{
  "model": "image classifier",
  "dataset": "photos of plants, animals and fungi (iNaturalist)",
  "train_examples": 155796,
  "hidden_act": "geglu",
  "mlp_ratio": 2,
  "inner_norm": false,
  "conv_stem": false,
  "depths": [5, 5, 5],
  "init": "trunc_normal_002",
  "beta1": 0.95,
  "eps": 1e-08,
  "max_precond_dim": 1024,
  "one_sided": false
}
Rows from block 8 of a small image classifier, named by matrix and row number. Rows with one number belong to one neuron. Each number is 200 + 40 x the weight over its row's rms, rounded and kept within 0 to 999. All counts start at 0.
After each neuron's rows are labels from the 100 images, of 14848, where the neuron reaches its largest size: "strongest on" is what is common among them. Only what is clearly more common there than usual is listed. The data: photos of plants, animals and fungi (iNaturalist).
# gate: MLP gate (model.blocks.8.mlp.gate.weight, 192x96), inputs 0-95
# fc1: MLP up (model.blocks.8.mlp.fc1.weight, 192x96), inputs 0-95
# fc2: MLP down (model.blocks.8.mlp.fc2.weight, 96x192, transposed), outputs 0-95

gate.182,216,169,131,249,145,120,218,191,111,238,193,200,260,211,215,74,212,189,232,243,259,193,239,192,171,205,263,152,166,147,195,249,215,232,188,192,181,245,172,193,194,244,214,255,204,196,162,134,208,158,158,177,164,155,170,137,242,201,164,262,233,139,248,213,139,255,174,216,248,258,224,212,175,165,169,256,197,156,201,205,186,173,228,245,195,204,191,175,237,181,143,179,142,252,264,201
fc1.182,148,189,192,236,192,200,204,193,177,251,210,165,150,206,172,192,161,114,226,173,149,221,210,257,228,196,132,274,243,209,137,182,216,179,184,278,160,162,132,216,133,239,175,192,232,141,252,203,227,227,180,195,303,238,98,154,197,160,188,164,190,214,259,186,121,209,187,218,158,183,230,232,201,195,116,148,199,207,182,214,215,168,178,129,197,196,220,221,119,212,158,256,177,243,193,246
fc2.182,234,243,146,228,201,205,211,212,244,238,252,203,124,306,217,214,209,176,216,118,206,161,209,216,256,150,216,162,199,206,176,189,161,235,175,142,205,120,204,240,190,264,157,159,247,219,205,227,178,133,189,194,152,192,244,170,215,136,245,223,209,249,189,209,236,212,276,164,165,159,215,212,213,161,208,136,217,277,109,238,219,155,237,131,261,200,223,165,208,227,244,135,211,132,194,224
strongest on: order Lepidoptera

gate.9,159,217,227,207,207,194,187,194,183,225,196,201,206,200,253,232,272,192,238,137,256,296,206,146,135,129,207,218,209,172,178,199,159,253,187,199,179,216,268,134,211,168,176,189,256,153,222,182,275,161,186,256,175,221,168,223,176,142,157,231,206,170,205,226,210,293,214,193,188,166,223,204,190,214,202,237,229,221,141,325,95,175,160,259,166,239,201,252,223,221,164,241,220,190,274,211
fc1.9,154,146,168,259,168,189,295,183,169,190,225,203,229,202,201,262,175,168,129,263,152,219,159,235,222,149,183,217,206,210,92,170,246,248,215,129,216,145,209,186,223,191,207,244,271,213,237,228,166,196,190,226,208,275,237,169,179,163,287,196,144,198,248,256,177,265,262,234,249,185,210,213,188,239,178,145,187,193,247,247,124,212,153,187,189,200,266,242,163,222,226,192,156,161,184,197
fc2.9,234,182,160,144,209,197,225,262,216,199,181,198,145,236,185,193,238,256,269,139,220,215,218,154,156,234,163,257,184,250,207,180,248,135,228,200,114,177,216,220,179,254,225,157,259,214,210,212,277,185,242,235,182,151,114,200,250,211,286,185,197,158,191,254,175,167,179,238,168,164,201,242,256,211,175,253,213,199,124,249,198,193,265,200,293,235,110,198,167,201,235,175,197,250,214,189
strongest on: class Aves; order Passeriformes

gate.79,180,213,263,212,159,211,207,152,235,250,249,114,188,203,148,299,175,177,191,242,153,212,202,212,241,158,159,195,122,163,299,251,244,205,166,171,178,210,169,170,217,184,175,207,221,136,230,265,186,185,305,202,206,220,127,236,174,221,210,164,183,147,170,228,200,204,225,227,228,232,192,210,213,229,181,155,176,245,199,216,258,218,205,78,200,213,151,235,197,186,202,125,231,121,191,201
fc1.79,212,208,185,228,220,237,226,209,141,213,235,233,216,235,218,177,262,223,242,154,248,220,172,167,138,203,275,144,255,269,172,188,216,232,200,138,141,223,217,173,190,237,197,223,182,207,202,178,287,198,131,194,163,224,230,170,169,135,211,234,160,253,235,154,196,186,204,138,235,213,180,226,179,223,288,150,283,123,166,138,148,234,244,242,192,174,211,146,127,161,155,218,171,202,252,133
fc2.79,160,231,136,178,110,210,259,160,242,189,249,166,249,207,206,171,182,185,228,205,220,175,244,251,186,169,194,274,204,208,219,156,195,250,193,245,186,205,201,252,183,286,206,232,259,101,163,208,140,166,234,242,222,170,117,257,186,223,207,222,264,180,189,260,160,218,195,251,178,266,136,179,183,240,214,173,238,201,190,229,184,182,284,101,252,227,212,179,197,215,214,150,195,215,156,143
strongest on: phylum Arthropoda; class Insecta; order Lepidoptera

gate.141,159,166,166,254,232,172,309,140,200,174,238,222,192,260,130,157,262,190,232,187,167,206,192,233,211,150,138,109,147,148,155,248,187,233,194,205,184,154,141,216,204,153,183,187,199,173,203,215,216,227,189,219,189,256,241,162,186,213,181,277,194,220,116,166,266,223,182,159,160,210,195,193,148,198,194,189,293,243,167,174,205,182,110,235,218,179,168,210,227,114,246,160,226,167,230,222
fc1.141,253,262,179,157,236,221,122,144,147,182,229,251,212,151,262,241,130,250,177,162,150,223,174,233,203,228,139,185,247,199,206,210,169,210,259,244,184,249,286,156,167,259,244,233,166,126,183,266,179,112,148,156,215,216,158,169,199,198,213,156,209,158,253,220,117,204,243,216,204,212,253,162,179,174,254,187,159,191,205,174,258,221,222,252,214,156,208,174,234,205,178,181,200,153,222,250
fc2.141,149,137,175,252,195,239,246,161,222,165,180,228,202,285,141,235,330,207,211,174,159,208,243,264,225,199,195,178,157,130,132,218,248,200,229,220,168,263,203,233,237,180,229,199,246,196,203,200,248,177,199,200,228,196,234,199,94,253,271,209,186,178,159,156,192,192,156,228,183,221,190,174,219,231,251,184,204,162,177,266,258,169,131,201,173,106,202,255,196,146,191,169,224,161,209,204
strongest on: order Lepidoptera

gate.77,253,259,247,141,138,195,259,173,194,165,239,141,217,135,209,197,219,194,193,226,273,248,237,239,214,223,191,165,101,209,148,231,199,121,204,179,236,191,174,176,134,236,173,218,233,117,189,283,188,239,166,250,183,251,248,161,174,202,175,184,160,223,214,241,171,208,211,166,147,224,220,181,121,229,228,148,223,231,251,134,192,220,162,197,136,162,194,197,193,224,214,275,123,166,179,188
fc1.77,196,188,211,233,153,131,178,157,112,203,221,308,222,278,204,208,267,190,214,222,142,226,171,199,254,102,204,218,218,233,108,116,132,183,214,152,203,200,210,223,198,130,171,193,200,137,269,205,219,240,194,138,195,188,150,185,226,114,202,188,236,227,265,211,214,228,166,255,231,210,163,232,158,186,232,176,250,243,208,242,207,175,167,206,217,149,182,229,183,217,177,189,214,256,213,160
fc2.77,144,223,239,260,142,194,253,148,198,183,204,144,212,197,224,259,157,187,181,274,206,258,175,162,266,224,240,227,187,142,200,198,192,169,200,206,243,199,222,192,245,202,249,140,175,149,203,205,232,245,127,226,240,199,214,273,181,241,223,268,209,175,149,104,174,191,205,217,301,175,130,193,183,230,142,198,145,194,275,176,211,219,198,201,204,122,246,177,172,243,238,199,145,174,222,276
strongest on: class Insecta; phylum Arthropoda

gate.133,214,240,218,221,183,200,165,251,220,199,168,153,200,145,221,171,219,228,191,171,149,164,295,121,173,203,258,238,204,287,239,173,295,142,149,228,197,211,208,230,207,212,139,189,140,211,257,118,197,176,213,165,210,170,253,145,280,162,233,210,275,199,202,245,172,208,220,227,237,173,134,205,182,184,241,217,182,267,188,234,238,168,182,151,222,123,210,134,167,166,226,160,171,233,166,160
fc1.133,195,238,149,231,188,206,126,261,130,201,238,163,197,134,183,149,282,219,185,230,115,207,274,156,211,147,229,241,193,263,276,225,260,235,202,190,178,169,188,181,189,228,133,262,157,186,238,164,242,234,170,116,205,220,189,233,224,201,198,229,272,206,158,226,158,268,232,220,236,126,163,229,173,194,179,243,173,253,249,244,190,228,141,241,193,166,210,225,228,155,200,148,169,212,175,191
fc2.133,189,157,192,230,217,207,145,227,228,235,148,196,225,74,154,209,234,226,203,219,195,177,213,204,173,159,224,244,162,205,230,223,290,164,224,172,247,217,189,214,216,283,278,155,231,201,174,138,194,183,124,186,194,160,150,173,286,230,124,195,248,203,178,138,210,143,240,239,205,160,180,183,226,228,191,244,190,148,161,212,272,240,205,155,166,181,204,186,186,159,211,177,199,93,155,147
strongest on: class Insecta; order Lepidoptera

gate.2,235,185,225,231,171,166,219,154,179,190,195,262,147,248,203,196,164,134,190,213,198,192,169,231,199,190,225,209,206,127,210,220,161,172,199,234,241,213,227,140,259,207,267,189,175,177,147,226,263,116,222,247,192,144,161,177,181,269,148,191,215,224,206,121,202,161,310,177,210,172,206,142,193,134,145,101,150,204,193,125,171,263,234,191,202,184,172,186,201,186,174,244,186,118,266,217
fc1.2,147,196,193,242,269,216,185,228,182,205,193,221,186,244,199,164,177,218,234,196,189,244,286,181,191,178,163,139,222,227,210,175,230,177,265,261,147,210,237,188,155,211,109,176,226,199,238,251,225,237,188,162,193,153,248,193,238,171,165,263,231,132,185,173,180,176,187,213,209,256,195,178,164,267,163,194,290,129,297,249,198,156,219,254,200,230,241,183,196,146,225,167,159,252,186,314
fc2.2,127,234,251,155,236,220,281,110,170,210,239,228,281,234,153,272,145,222,194,290,113,226,148,190,245,198,220,233,201,184,233,165,234,193,258,216,184,237,240,189,204,158,244,215,229,126,134,192,180,207,227,185,235,158,222,222,160,234,215,203,207,208,236,239,148,227,228,296,168,206,202,184,140,194,219,210,224,152,170,183,198,140,186,170,189,164,246,183,175,260,250,212,186,227,247,262
strongest on: class Insecta; phylum Arthropoda

gate.65,212,250,165,175,236,245,187,219,152,277,124,276,174,199,159,282,176,233,177,190,228,255,180,193,200,261,266,273,171,208,201,271,276,204,184,226,131,256,196,193,259,173,173,154,173,155,197,259,225,212,198,232,160,198,188,186,195,231,211,301,188,153,256,232,189,197,248,187,189,253,226,139,185,192,247,210,165,148,212,121,218,134,172,162,194,165,180,215,163,203,176,174,134,240,171,197
fc1.65,215,228,245,208,158,213,223,217,175,180,224,231,201,182,176,239,228,179,165,219,196,259,191,197,256,101,194,69,166,262,198,204,202,159,315,190,138,171,189,271,210,194,166,169,218,204,173,263,169,122,190,190,175,179,256,169,213,149,267,218,223,248,218,251,181,103,144,220,229,158,185,182,225,229,233,174,112,199,204,221,286,179,195,185,219,198,205,200,160,142,185,215,194,229,226,197
fc2.65,277,187,158,205,203,259,243,191,205,245,202,189,126,178,181,200,249,191,217,172,164,166,167,166,233,179,252,213,262,199,200,230,200,185,185,154,160,242,215,158,231,173,200,183,212,204,235,233,210,201,208,133,155,267,184,260,183,138,210,172,114,294,158,192,259,277,239,203,259,244,233,199,140,228,176,252,201,198,202,242,188,182,216,146,220,260,247,167,185,243,117,289,188,195,105,209
strongest on: order Charadriiformes

gate.188,291,194,226,194,118,214,200,191,186,208,258,246,171,135,194,184,225,239,187,188,234,198,232,236,215,248,218,132,159,210,224,214,166,193,209,198,195,186,211,217,263,293,204,92,237,140,178,182,245,210,206,277,169,197,219,182,281,228,267,211,196,161,162,188,193,237,181,208,195,207,207,106,187,134,275,196,144,191,143,276,225,168,180,150,233,187,161,167,270,216,202,251,174,168,169,239
fc1.188,253,193,231,218,178,195,192,158,182,135,293,243,209,178,221,165,235,167,227,199,261,118,198,252,200,228,176,175,163,222,250,163,225,245,289,261,256,173,207,179,244,267,170,161,157,150,179,119,206,230,152,253,221,188,209,207,225,200,187,264,188,169,157,217,214,278,213,190,206,190,183,113,177,173,273,217,245,197,165,285,233,147,182,212,193,214,172,152,234,262,221,257,230,149,202,225
fc2.188,115,208,165,202,204,147,211,185,181,290,217,272,262,180,164,141,192,186,202,192,216,174,299,218,150,195,185,210,220,146,174,221,210,204,231,265,246,198,168,199,181,197,215,180,191,201,153,162,186,263,87,219,238,162,195,222,200,186,187,189,292,213,207,73,186,206,142,151,200,215,211,114,188,257,224,198,186,245,144,222,153,204,219,136,218,225,229,247,256,197,207,199,203,196,257,221
strongest on: class Insecta; order Odonata

gate.126,158,145,188,151,211,140,234,230,207,213,269,206,175,237,220,200,141,214,179,181,186,277,266,217,148,188,222,220,214,258,192,111,237,224,253,234,166,215,188,248,179,231,162,174,217,230,207,241,210,221,257,198,213,87,243,223,153,198,219,178,264,167,193,155,159,92,229,260,195,196,250,141,269,260,183,158,196,247,184,193,148,223,195,221,191,272,224,241,204,213,143,187,198,189,273,200
fc1.126,243,206,182,207,240,148,168,213,248,284,215,270,209,185,212,206,142,180,155,143,232,204,212,210,236,169,180,203,161,148,202,178,195,271,185,250,197,76,208,211,242,226,185,161,173,229,170,230,162,214,230,210,265,147,243,180,156,244,185,185,224,115,90,173,187,170,263,175,174,158,251,185,213,184,165,144,275,205,172,231,181,262,215,195,147,215,230,208,147,254,203,179,193,154,276,195
fc2.126,184,249,240,305,197,175,174,189,231,278,204,159,278,144,165,298,233,203,197,150,191,245,156,228,209,204,162,222,220,220,212,147,207,149,201,117,153,244,172,216,199,292,230,229,221,179,212,233,226,220,218,180,107,220,231,245,169,183,231,127,190,201,224,235,161,202,199,288,262,241,187,240,181,142,201,198,166,157,228,272,154,212,237,180,192,199,252,147,137,178,208,206,204,191,207,210
strongest on: order Lepidoptera

gate.108,219,210,193,167,146,222,59,166,173,218,176,180,198,205,238,125,225,199,248,166,200,201,297,202,206,224,243,244,193,188,283,189,196,209,196,204,213,214,271,190,228,233,184,236,219,92,260,246,182,256,265,150,175,209,209,260,238,196,252,171,186,234,277,127,218,207,228,153,210,155,251,214,191,249,171,147,217,154,197,263,207,217,207,175,218,211,181,206,260,205,169,174,195,171,240,265
fc1.108,197,244,234,187,246,243,209,193,174,153,247,175,212,265,186,264,242,211,237,158,211,218,174,245,181,209,120,127,215,190,141,170,161,182,247,158,184,265,126,115,272,215,243,241,192,224,177,178,213,219,194,188,166,187,182,156,197,211,184,269,174,234,152,211,220,207,105,173,169,258,199,199,208,198,217,251,222,234,226,220,194,205,217,289,240,254,196,276,217,162,194,289,206,196,292,250
fc2.108,234,166,161,155,70,246,210,196,207,248,272,243,207,201,187,149,106,195,199,167,155,149,217,207,209,194,194,168,233,179,218,238,235,188,203,196,210,161,256,236,83,218,202,276,122,213,196,131,202,174,198,201,229,251,286,202,192,190,197,190,185,172,211,199,135,197,208,193,156,163,267,208,277,170,185,191,192,171,148,160,196,159,176,177,101,148,204,182,214,228,183,169,244,194,177,231
strongest on: class Insecta; phylum Arthropoda; order Lepidoptera

gate.154,237,161,268,183,245,160,161,179,175,330,225,190,172,153,204,199,184,250,238,240,180,176,144,207,184,270,153,83,190,200,198,243,172,195,186,271,182,170,195,190,189,193,190,246,221,206,130,161,232,190,201,263,218,195,101,213,244,225,292,257,155,181,221,187,237,188,206,222,176,214,225,227,236,210,274,198,158,239,204,232,183,152,209,284,215,194,214,199,157,209,166,247,163,156,224,249
fc1.154,234,140,239,223,222,140,217,182,213,237,183,189,195,166,240,260,211,245,206,177,173,170,245,158,216,301,184,132,199,212,206,226,193,218,201,302,189,160,182,188,145,130,241,181,209,268,156,133,225,194,246,187,188,186,94,221,210,270,264,270,192,237,236,159,246,208,186,240,187,167,205,245,172,245,281,193,182,263,208,154,162,161,196,233,181,197,189,258,180,196,203,160,133,160,178,246
fc2.154,197,171,169,143,120,239,218,202,186,171,166,153,119,293,167,202,203,127,216,217,222,215,244,261,218,107,213,227,231,194,239,215,151,205,185,107,156,248,190,223,201,236,170,128,143,189,254,288,171,224,189,202,183,170,245,210,128,176,202,183,207,157,182,167,175,254,191,225,215,244,265,230,205,177,220,180,230,196,238,292,245,208,170,168,181,256,194,221,228,206,283,223,208,192,196,149
strongest on: phylum Tracheophyta; kingdom Plantae

gate.28,192,229,161,145,208,223,203,174,195,220,194,226,228,212,180,184,219,182,161,185,135,201,224,233,189,151,241,214,182,244,154,204,228,139,194,144,249,171,237,248,210,283,169,135,198,108,186,219,253,170,295,233,227,210,202,240,220,145,165,133,133,178,195,116,107,198,196,275,173,287,206,255,195,213,223,154,212,190,228,221,171,194,154,184,249,208,216,164,245,173,221,202,237,138,235,117
fc1.28,229,189,219,211,282,227,210,220,198,165,241,232,214,168,173,232,131,179,239,215,243,162,231,222,191,237,162,160,250,230,276,196,168,278,192,215,164,171,282,174,173,101,202,187,206,236,194,144,228,232,152,234,200,193,194,176,192,256,218,133,211,203,202,208,272,216,151,130,246,148,230,98,224,180,183,233,183,205,157,159,210,182,191,254,253,166,156,151,181,170,167,189,163,106,189,275
fc2.28,208,181,188,214,221,143,230,235,214,253,242,189,196,205,214,157,196,235,172,196,163,187,226,167,244,132,187,122,174,151,99,160,224,203,121,186,203,175,187,236,219,271,123,189,258,70,236,207,192,194,256,133,216,249,210,199,190,156,103,217,203,210,140,186,112,218,241,202,133,230,199,186,194,252,163,227,175,218,226,211,126,230,214,204,246,204,218,196,175,222,238,256,218,224,173,179
strongest on: order Lepidoptera

gate.78,233,246,154,175,149,258,272,239,226,135,236,176,186,173,192,195,174,115,214,251,249,140,246,159,207,165,213,219,201,141,102,239,211,187,198,184,140,244,186,227,214,247,207,201,217,162,184,229,132,132,172,153,181,184,200,199,176,293,182,206,214,247,178,232,283,197,219,227,210,143,125,237,190,176,209,189,229,235,175,234,200,208,225,188,146,228,170,302,206,119,227,230,195,184,238,146
fc1.78,245,263,200,212,142,220,282,183,157,184,180,208,238,146,163,245,222,196,181,161,170,261,161,193,240,182,225,176,180,149,164,236,186,138,230,175,170,241,211,154,202,186,241,165,171,240,204,292,144,140,247,217,244,131,176,245,202,202,198,221,205,211,183,181,323,194,181,252,203,233,162,194,156,213,213,180,323,211,279,171,220,176,207,174,234,169,169,257,230,133,225,143,184,228,219,214
fc2.78,170,186,272,258,235,161,151,196,202,200,225,275,226,178,253,137,196,209,122,213,182,164,194,117,171,245,204,262,165,235,272,142,221,207,202,179,219,177,155,232,199,254,258,236,181,139,202,178,190,149,255,171,202,216,217,134,240,118,127,244,202,225,205,211,213,167,188,202,147,215,193,160,255,260,105,150,226,152,170,181,180,162,262,185,195,240,238,163,141,235,243,184,219,183,231,207
strongest on: phylum Tracheophyta; kingdom Plantae

gate.31,210,201,208,240,187,244,197,176,245,238,200,222,133,143,158,206,204,215,174,223,272,189,225,205,206,124,220,136,275,219,123,232,194,190,215,132,123,133,174,188,247,166,189,154,231,179,196,232,249,206,219,246,168,274,192,161,251,133,196,265,147,211,241,220,171,173,215,204,242,164,194,142,207,179,170,124,126,150,177,224,243,191,171,252,147,185,216,197,140,120,173,214,123,229,209,184
fc1.31,147,133,196,160,191,113,197,241,161,168,193,186,257,229,198,195,215,164,225,234,120,218,189,232,226,267,169,220,184,208,256,186,236,168,208,266,262,189,253,220,153,234,166,195,147,228,182,223,184,211,158,216,249,173,201,286,171,223,173,87,188,131,228,151,213,176,154,170,217,226,217,220,215,222,220,223,275,237,196,226,104,193,205,188,265,184,156,230,229,236,130,168,270,170,169,244
fc2.31,167,173,166,203,225,203,186,229,202,189,227,188,204,178,158,136,221,256,83,257,210,80,163,255,161,166,196,164,197,149,220,257,207,182,197,271,206,203,181,245,196,201,164,181,243,210,242,142,218,196,243,142,274,114,181,133,206,185,138,215,279,182,212,183,182,223,252,122,178,242,210,191,305,218,209,218,192,178,269,244,223,149,181,211,170,209,179,191,212,203,224,223,219,174,248,211
strongest on: class: Aves; order Anseriformes; family: Anatidae

gate.97,223,230,170,163,197,167,289,198,214,194,151,244,139,241,215,311,197,164,197,121,149,202,219,291,194,208,179,170,139,210,191,116,180,232,224,240,259,190,230,225,247,232,213,217,204,196,140,168,131,231,227,128,258,215,201,196,181,154,236,216,297,183,266,254,232,172,187,212,173,172,211,153,178,139,242,168,183,189,233,201,239,260,185,136,183,184,214,127,204,193,207,175,196,242,234,204
fc1.97,150,203,277,242,187,204,128,190,189,165,212,199,251,169,179,99,247,222,167,177,282,167,197,122,169,210,187,234,252,211,163,185,257,170,204,205,139,238,208,158,228,116,175,152,201,146,283,204,268,212,209,245,178,253,237,240,231,202,151,158,212,185,183,170,188,239,175,237,200,198,161,188,241,239,164,178,298,219,186,193,248,135,268,249,201,245,199,240,215,140,189,230,175,192,159,176
fc2.97,223,162,179,231,135,112,190,217,158,203,238,201,170,252,218,195,178,264,220,234,235,179,233,113,251,178,203,292,164,207,192,189,146,227,176,193,202,216,190,250,224,238,196,144,238,228,276,218,209,209,244,269,151,193,243,217,175,268,235,139,206,188,173,217,212,124,251,217,231,165,225,248,216,204,236,141,190,293,232,155,229,203,127,218,149,168,173,283,179,189,216,272,203,178,147,193
strongest on: class: Insecta; order Odonata; family: Coenagrionidae

gate.54,149,220,244,200,285,142,259,228,208,316,229,221,126,203,198,205,169,195,202,135,212,235,257,176,228,202,198,161,267,224,125,182,212,146,168,235,183,253,237,216,249,234,242,223,205,201,254,194,184,231,216,154,140,227,166,216,181,189,180,207,212,177,205,160,156,178,196,143,215,129,110,229,227,235,123,204,283,221,191,197,116,271,215,253,200,235,201,200,249,258,190,225,183,197,196,182
fc1.54,194,188,241,209,174,215,127,187,178,189,164,135,183,149,265,79,150,174,202,153,206,230,180,307,220,141,205,222,238,197,154,237,241,253,205,159,234,224,196,190,235,173,225,184,175,228,177,226,197,183,205,176,202,219,281,206,164,175,200,252,253,200,221,138,130,81,204,244,198,200,218,220,155,160,125,155,234,182,201,158,176,224,255,180,233,226,149,227,172,156,164,142,186,193,156,164
fc2.54,232,144,256,232,223,181,235,181,192,193,252,199,142,154,203,256,221,168,215,176,240,222,163,168,155,177,232,253,195,170,181,219,281,152,184,187,163,257,220,113,151,220,155,166,225,216,240,194,219,263,199,229,290,162,208,221,177,210,102,159,172,223,212,253,245,194,226,205,255,261,222,188,121,179,227,151,147,155,242,259,201,165,274,217,198,239,220,245,235,285,198,160,207,178,246,166
strongest on: phylum Arthropoda; class Insecta; order Lepidoptera

gate.165,192,204,256,197,179,136,160,217,218,201,229,230,217,215,252,208,244,122,211,215,115,219,204,179,196,160,112,191,233,175,161,161,218,196,147,166,182,207,238,191,239,127,195,222,193,207,185,230,185,241,195,93,229,231,158,194,144,233,255,200,232,173,195,151,178,184,145,236,172,179,257,268,190,82,175,121,153,161,209,197,217,249,214,179,174,280,209,274,185,205,189,209,284,166,214,166
fc1.165,241,218,186,231,221,235,227,170,248,214,219,163,179,224,241,148,232,215,214,220,189,275,217,230,191,192,195,218,227,282,258,249,281,98,272,251,158,210,167,194,205,208,233,215,242,202,168,245,224,221,202,212,187,194,207,115,118,140,247,102,162,189,226,234,200,154,289,157,112,201,196,198,185,247,137,214,145,240,195,152,201,227,167,215,161,142,200,150,210,204,193,179,169,157,212,172
fc2.165,135,207,302,212,202,222,262,201,260,252,209,227,215,193,175,208,205,192,106,200,150,233,208,190,185,244,167,154,239,178,227,165,194,190,184,199,182,241,221,195,259,209,198,220,151,265,153,179,225,243,108,226,225,131,220,193,219,165,224,153,268,231,183,188,146,225,140,167,218,247,194,134,240,214,153,198,281,163,177,222,113,150,148,183,271,112,189,248,195,237,220,175,196,177,236,191
strongest on: phylum Tracheophyta; kingdom Plantae

gate.166,234,219,256,167,205,164,137,200,194,181,163,191,242,194,194,184,166,190,184,217,211,183,289,177,201,203,152,152,229,152,136,236,204,140,120,199,201,94,214,233,158,172,132,197,272,146,188,115,181,147,207,206,133,200,150,225,259,217,276,201,176,268,191,204,217,142,270,189,203,226,131,183,215,189,209,156,191,206,210,196,140,200,135,282,191,164,209,228,164,251,170,214,225,159,145,200
fc1.166,187,195,198,234,162,151,160,166,191,242,223,109,183,145,194,228,193,198,172,200,176,172,272,238,222,230,246,160,225,143,163,231,190,108,185,188,172,101,220,287,188,158,188,219,243,119,156,184,154,163,145,173,168,207,164,206,269,231,249,222,172,214,220,171,271,152,301,208,179,224,180,237,158,199,188,207,212,239,182,260,163,149,237,254,213,168,176,207,139,245,144,170,184,168,184,202
fc2.166,241,178,231,249,241,229,241,206,291,163,222,191,139,272,143,224,224,221,238,215,150,181,242,242,239,177,230,276,186,168,161,191,177,251,212,231,200,173,206,171,213,226,159,221,202,270,258,218,216,250,221,236,156,176,248,265,151,266,180,175,230,202,248,136,152,221,152,204,218,203,228,182,288,181,133,273,201,170,211,177,245,248,215,209,156,235,140,145,243,122,190,267,185,216,188,232
strongest on: order Lepidoptera

gate.190,163,201,131,195,168,152,174,188,229,143,107,182,147,190,222,147,176,240,259,178,215,192,247,206,152,225,253,185,265,235,117,233,175,222,111,240,229,240,211,76,214,106,203,250,219,177,179,226,213,163,230,195,165,260,206,238,233,158,201,187,201,209,202,231,216,195,174,214,138,236,203,200,138,172,244,151,170,133,237,190,204,108,236,171,192,224,175,223,192,200,191,187,185,124,225,196
fc1.190,231,145,169,211,190,262,230,249,232,283,189,212,187,130,183,235,240,230,187,205,200,145,209,232,235,218,219,189,131,230,220,155,186,241,296,182,157,239,196,232,263,234,203,165,196,180,156,227,161,284,156,218,128,264,150,151,291,186,173,173,197,197,175,209,184,179,265,272,190,133,228,176,240,196,191,197,261,140,204,245,212,196,192,171,246,196,246,149,144,203,148,251,234,249,206,239
fc2.190,225,180,281,211,229,170,200,229,239,212,179,223,197,184,157,243,207,274,208,235,175,278,157,149,202,255,255,239,129,128,150,147,180,273,225,147,171,177,223,213,128,224,165,190,136,281,216,271,196,263,203,199,169,260,225,180,211,247,208,238,140,263,212,180,182,195,257,229,256,172,146,185,179,179,158,180,164,199,233,195,274,164,182,161,212,258,147,191,211,171,256,226,146,189,191,187
strongest on: class Aves

gate.183,165,242,188,254,177,284,177,227,214,189,150,218,177,113,177,192,211,225,239,172,240,165,197,175,222,198,165,178,178,257,143,188,186,165,248,122,226,249,162,244,132,168,192,123,180,135,139,164,164,210,167,201,147,253,225,142,181,161,202,208,194,178,143,227,160,199,216,197,233,143,201,191,186,209,179,152,176,242,182,186,217,246,85,203,233,171,189,256,219,162,207,178,169,216,199,335
fc1.183,188,255,206,278,186,230,221,182,242,231,188,191,181,186,188,189,172,219,133,219,219,240,223,228,184,200,197,118,122,217,137,202,226,198,145,191,200,202,160,183,126,202,193,183,194,179,162,230,106,217,163,162,194,248,125,215,216,132,200,285,176,228,174,220,175,182,200,233,236,107,184,130,186,195,170,234,126,236,156,226,257,266,168,183,197,190,255,257,199,171,257,162,91,204,158,199
fc2.183,203,137,163,250,84,181,202,184,243,100,164,215,243,212,185,249,200,218,217,252,200,271,196,87,207,168,226,158,216,214,237,181,155,117,138,227,216,295,219,249,191,157,268,224,216,192,178,146,173,161,173,192,156,213,204,142,184,167,189,221,195,207,230,228,214,191,206,277,252,152,242,177,147,176,162,213,176,191,171,166,129,205,182,248,185,216,225,211,202,203,191,151,171,199,226,265
strongest on: class Insecta; order Lepidoptera

gate.71,195,158,188,191,190,291,127,180,204,214,260,229,147,118,200,223,208,214,207,210,255,234,189,253,205,243,184,214,291,227,199,216,243,177,214,155,197,186,253,188,213,227,224,202,204,193,256,182,211,217,260,202,212,179,222,234,122,158,253,168,141,191,223,194,172,206,104,212,148,182,198,225,171,228,121,178,140,190,261,262,175,129,197,219,250,193,211,228,175,168,82,238,208,169,132,144
fc1.71,201,161,245,242,86,214,158,168,231,219,159,268,136,234,203,186,247,188,229,230,222,134,214,204,190,223,152,212,211,174,217,223,152,246,203,157,157,232,212,160,273,153,198,172,211,169,192,207,249,215,182,171,198,141,226,129,171,159,246,266,218,280,283,223,226,167,150,231,140,209,215,251,183,231,173,217,239,187,165,199,304,247,207,241,117,206,246,230,242,188,141,211,191,214,185,166
fc2.71,223,237,216,157,180,228,214,226,177,185,247,170,217,236,186,205,129,209,148,153,226,170,266,259,223,173,196,200,267,203,301,273,220,219,191,245,162,214,222,183,196,183,224,212,194,197,162,178,170,193,214,202,233,243,205,266,202,134,252,228,285,88,207,115,230,181,195,178,211,145,168,251,241,199,184,261,228,165,179,153,222,216,180,248,174,121,225,268,206,184,225,255,266,199,147,263
strongest on: order Charadriiformes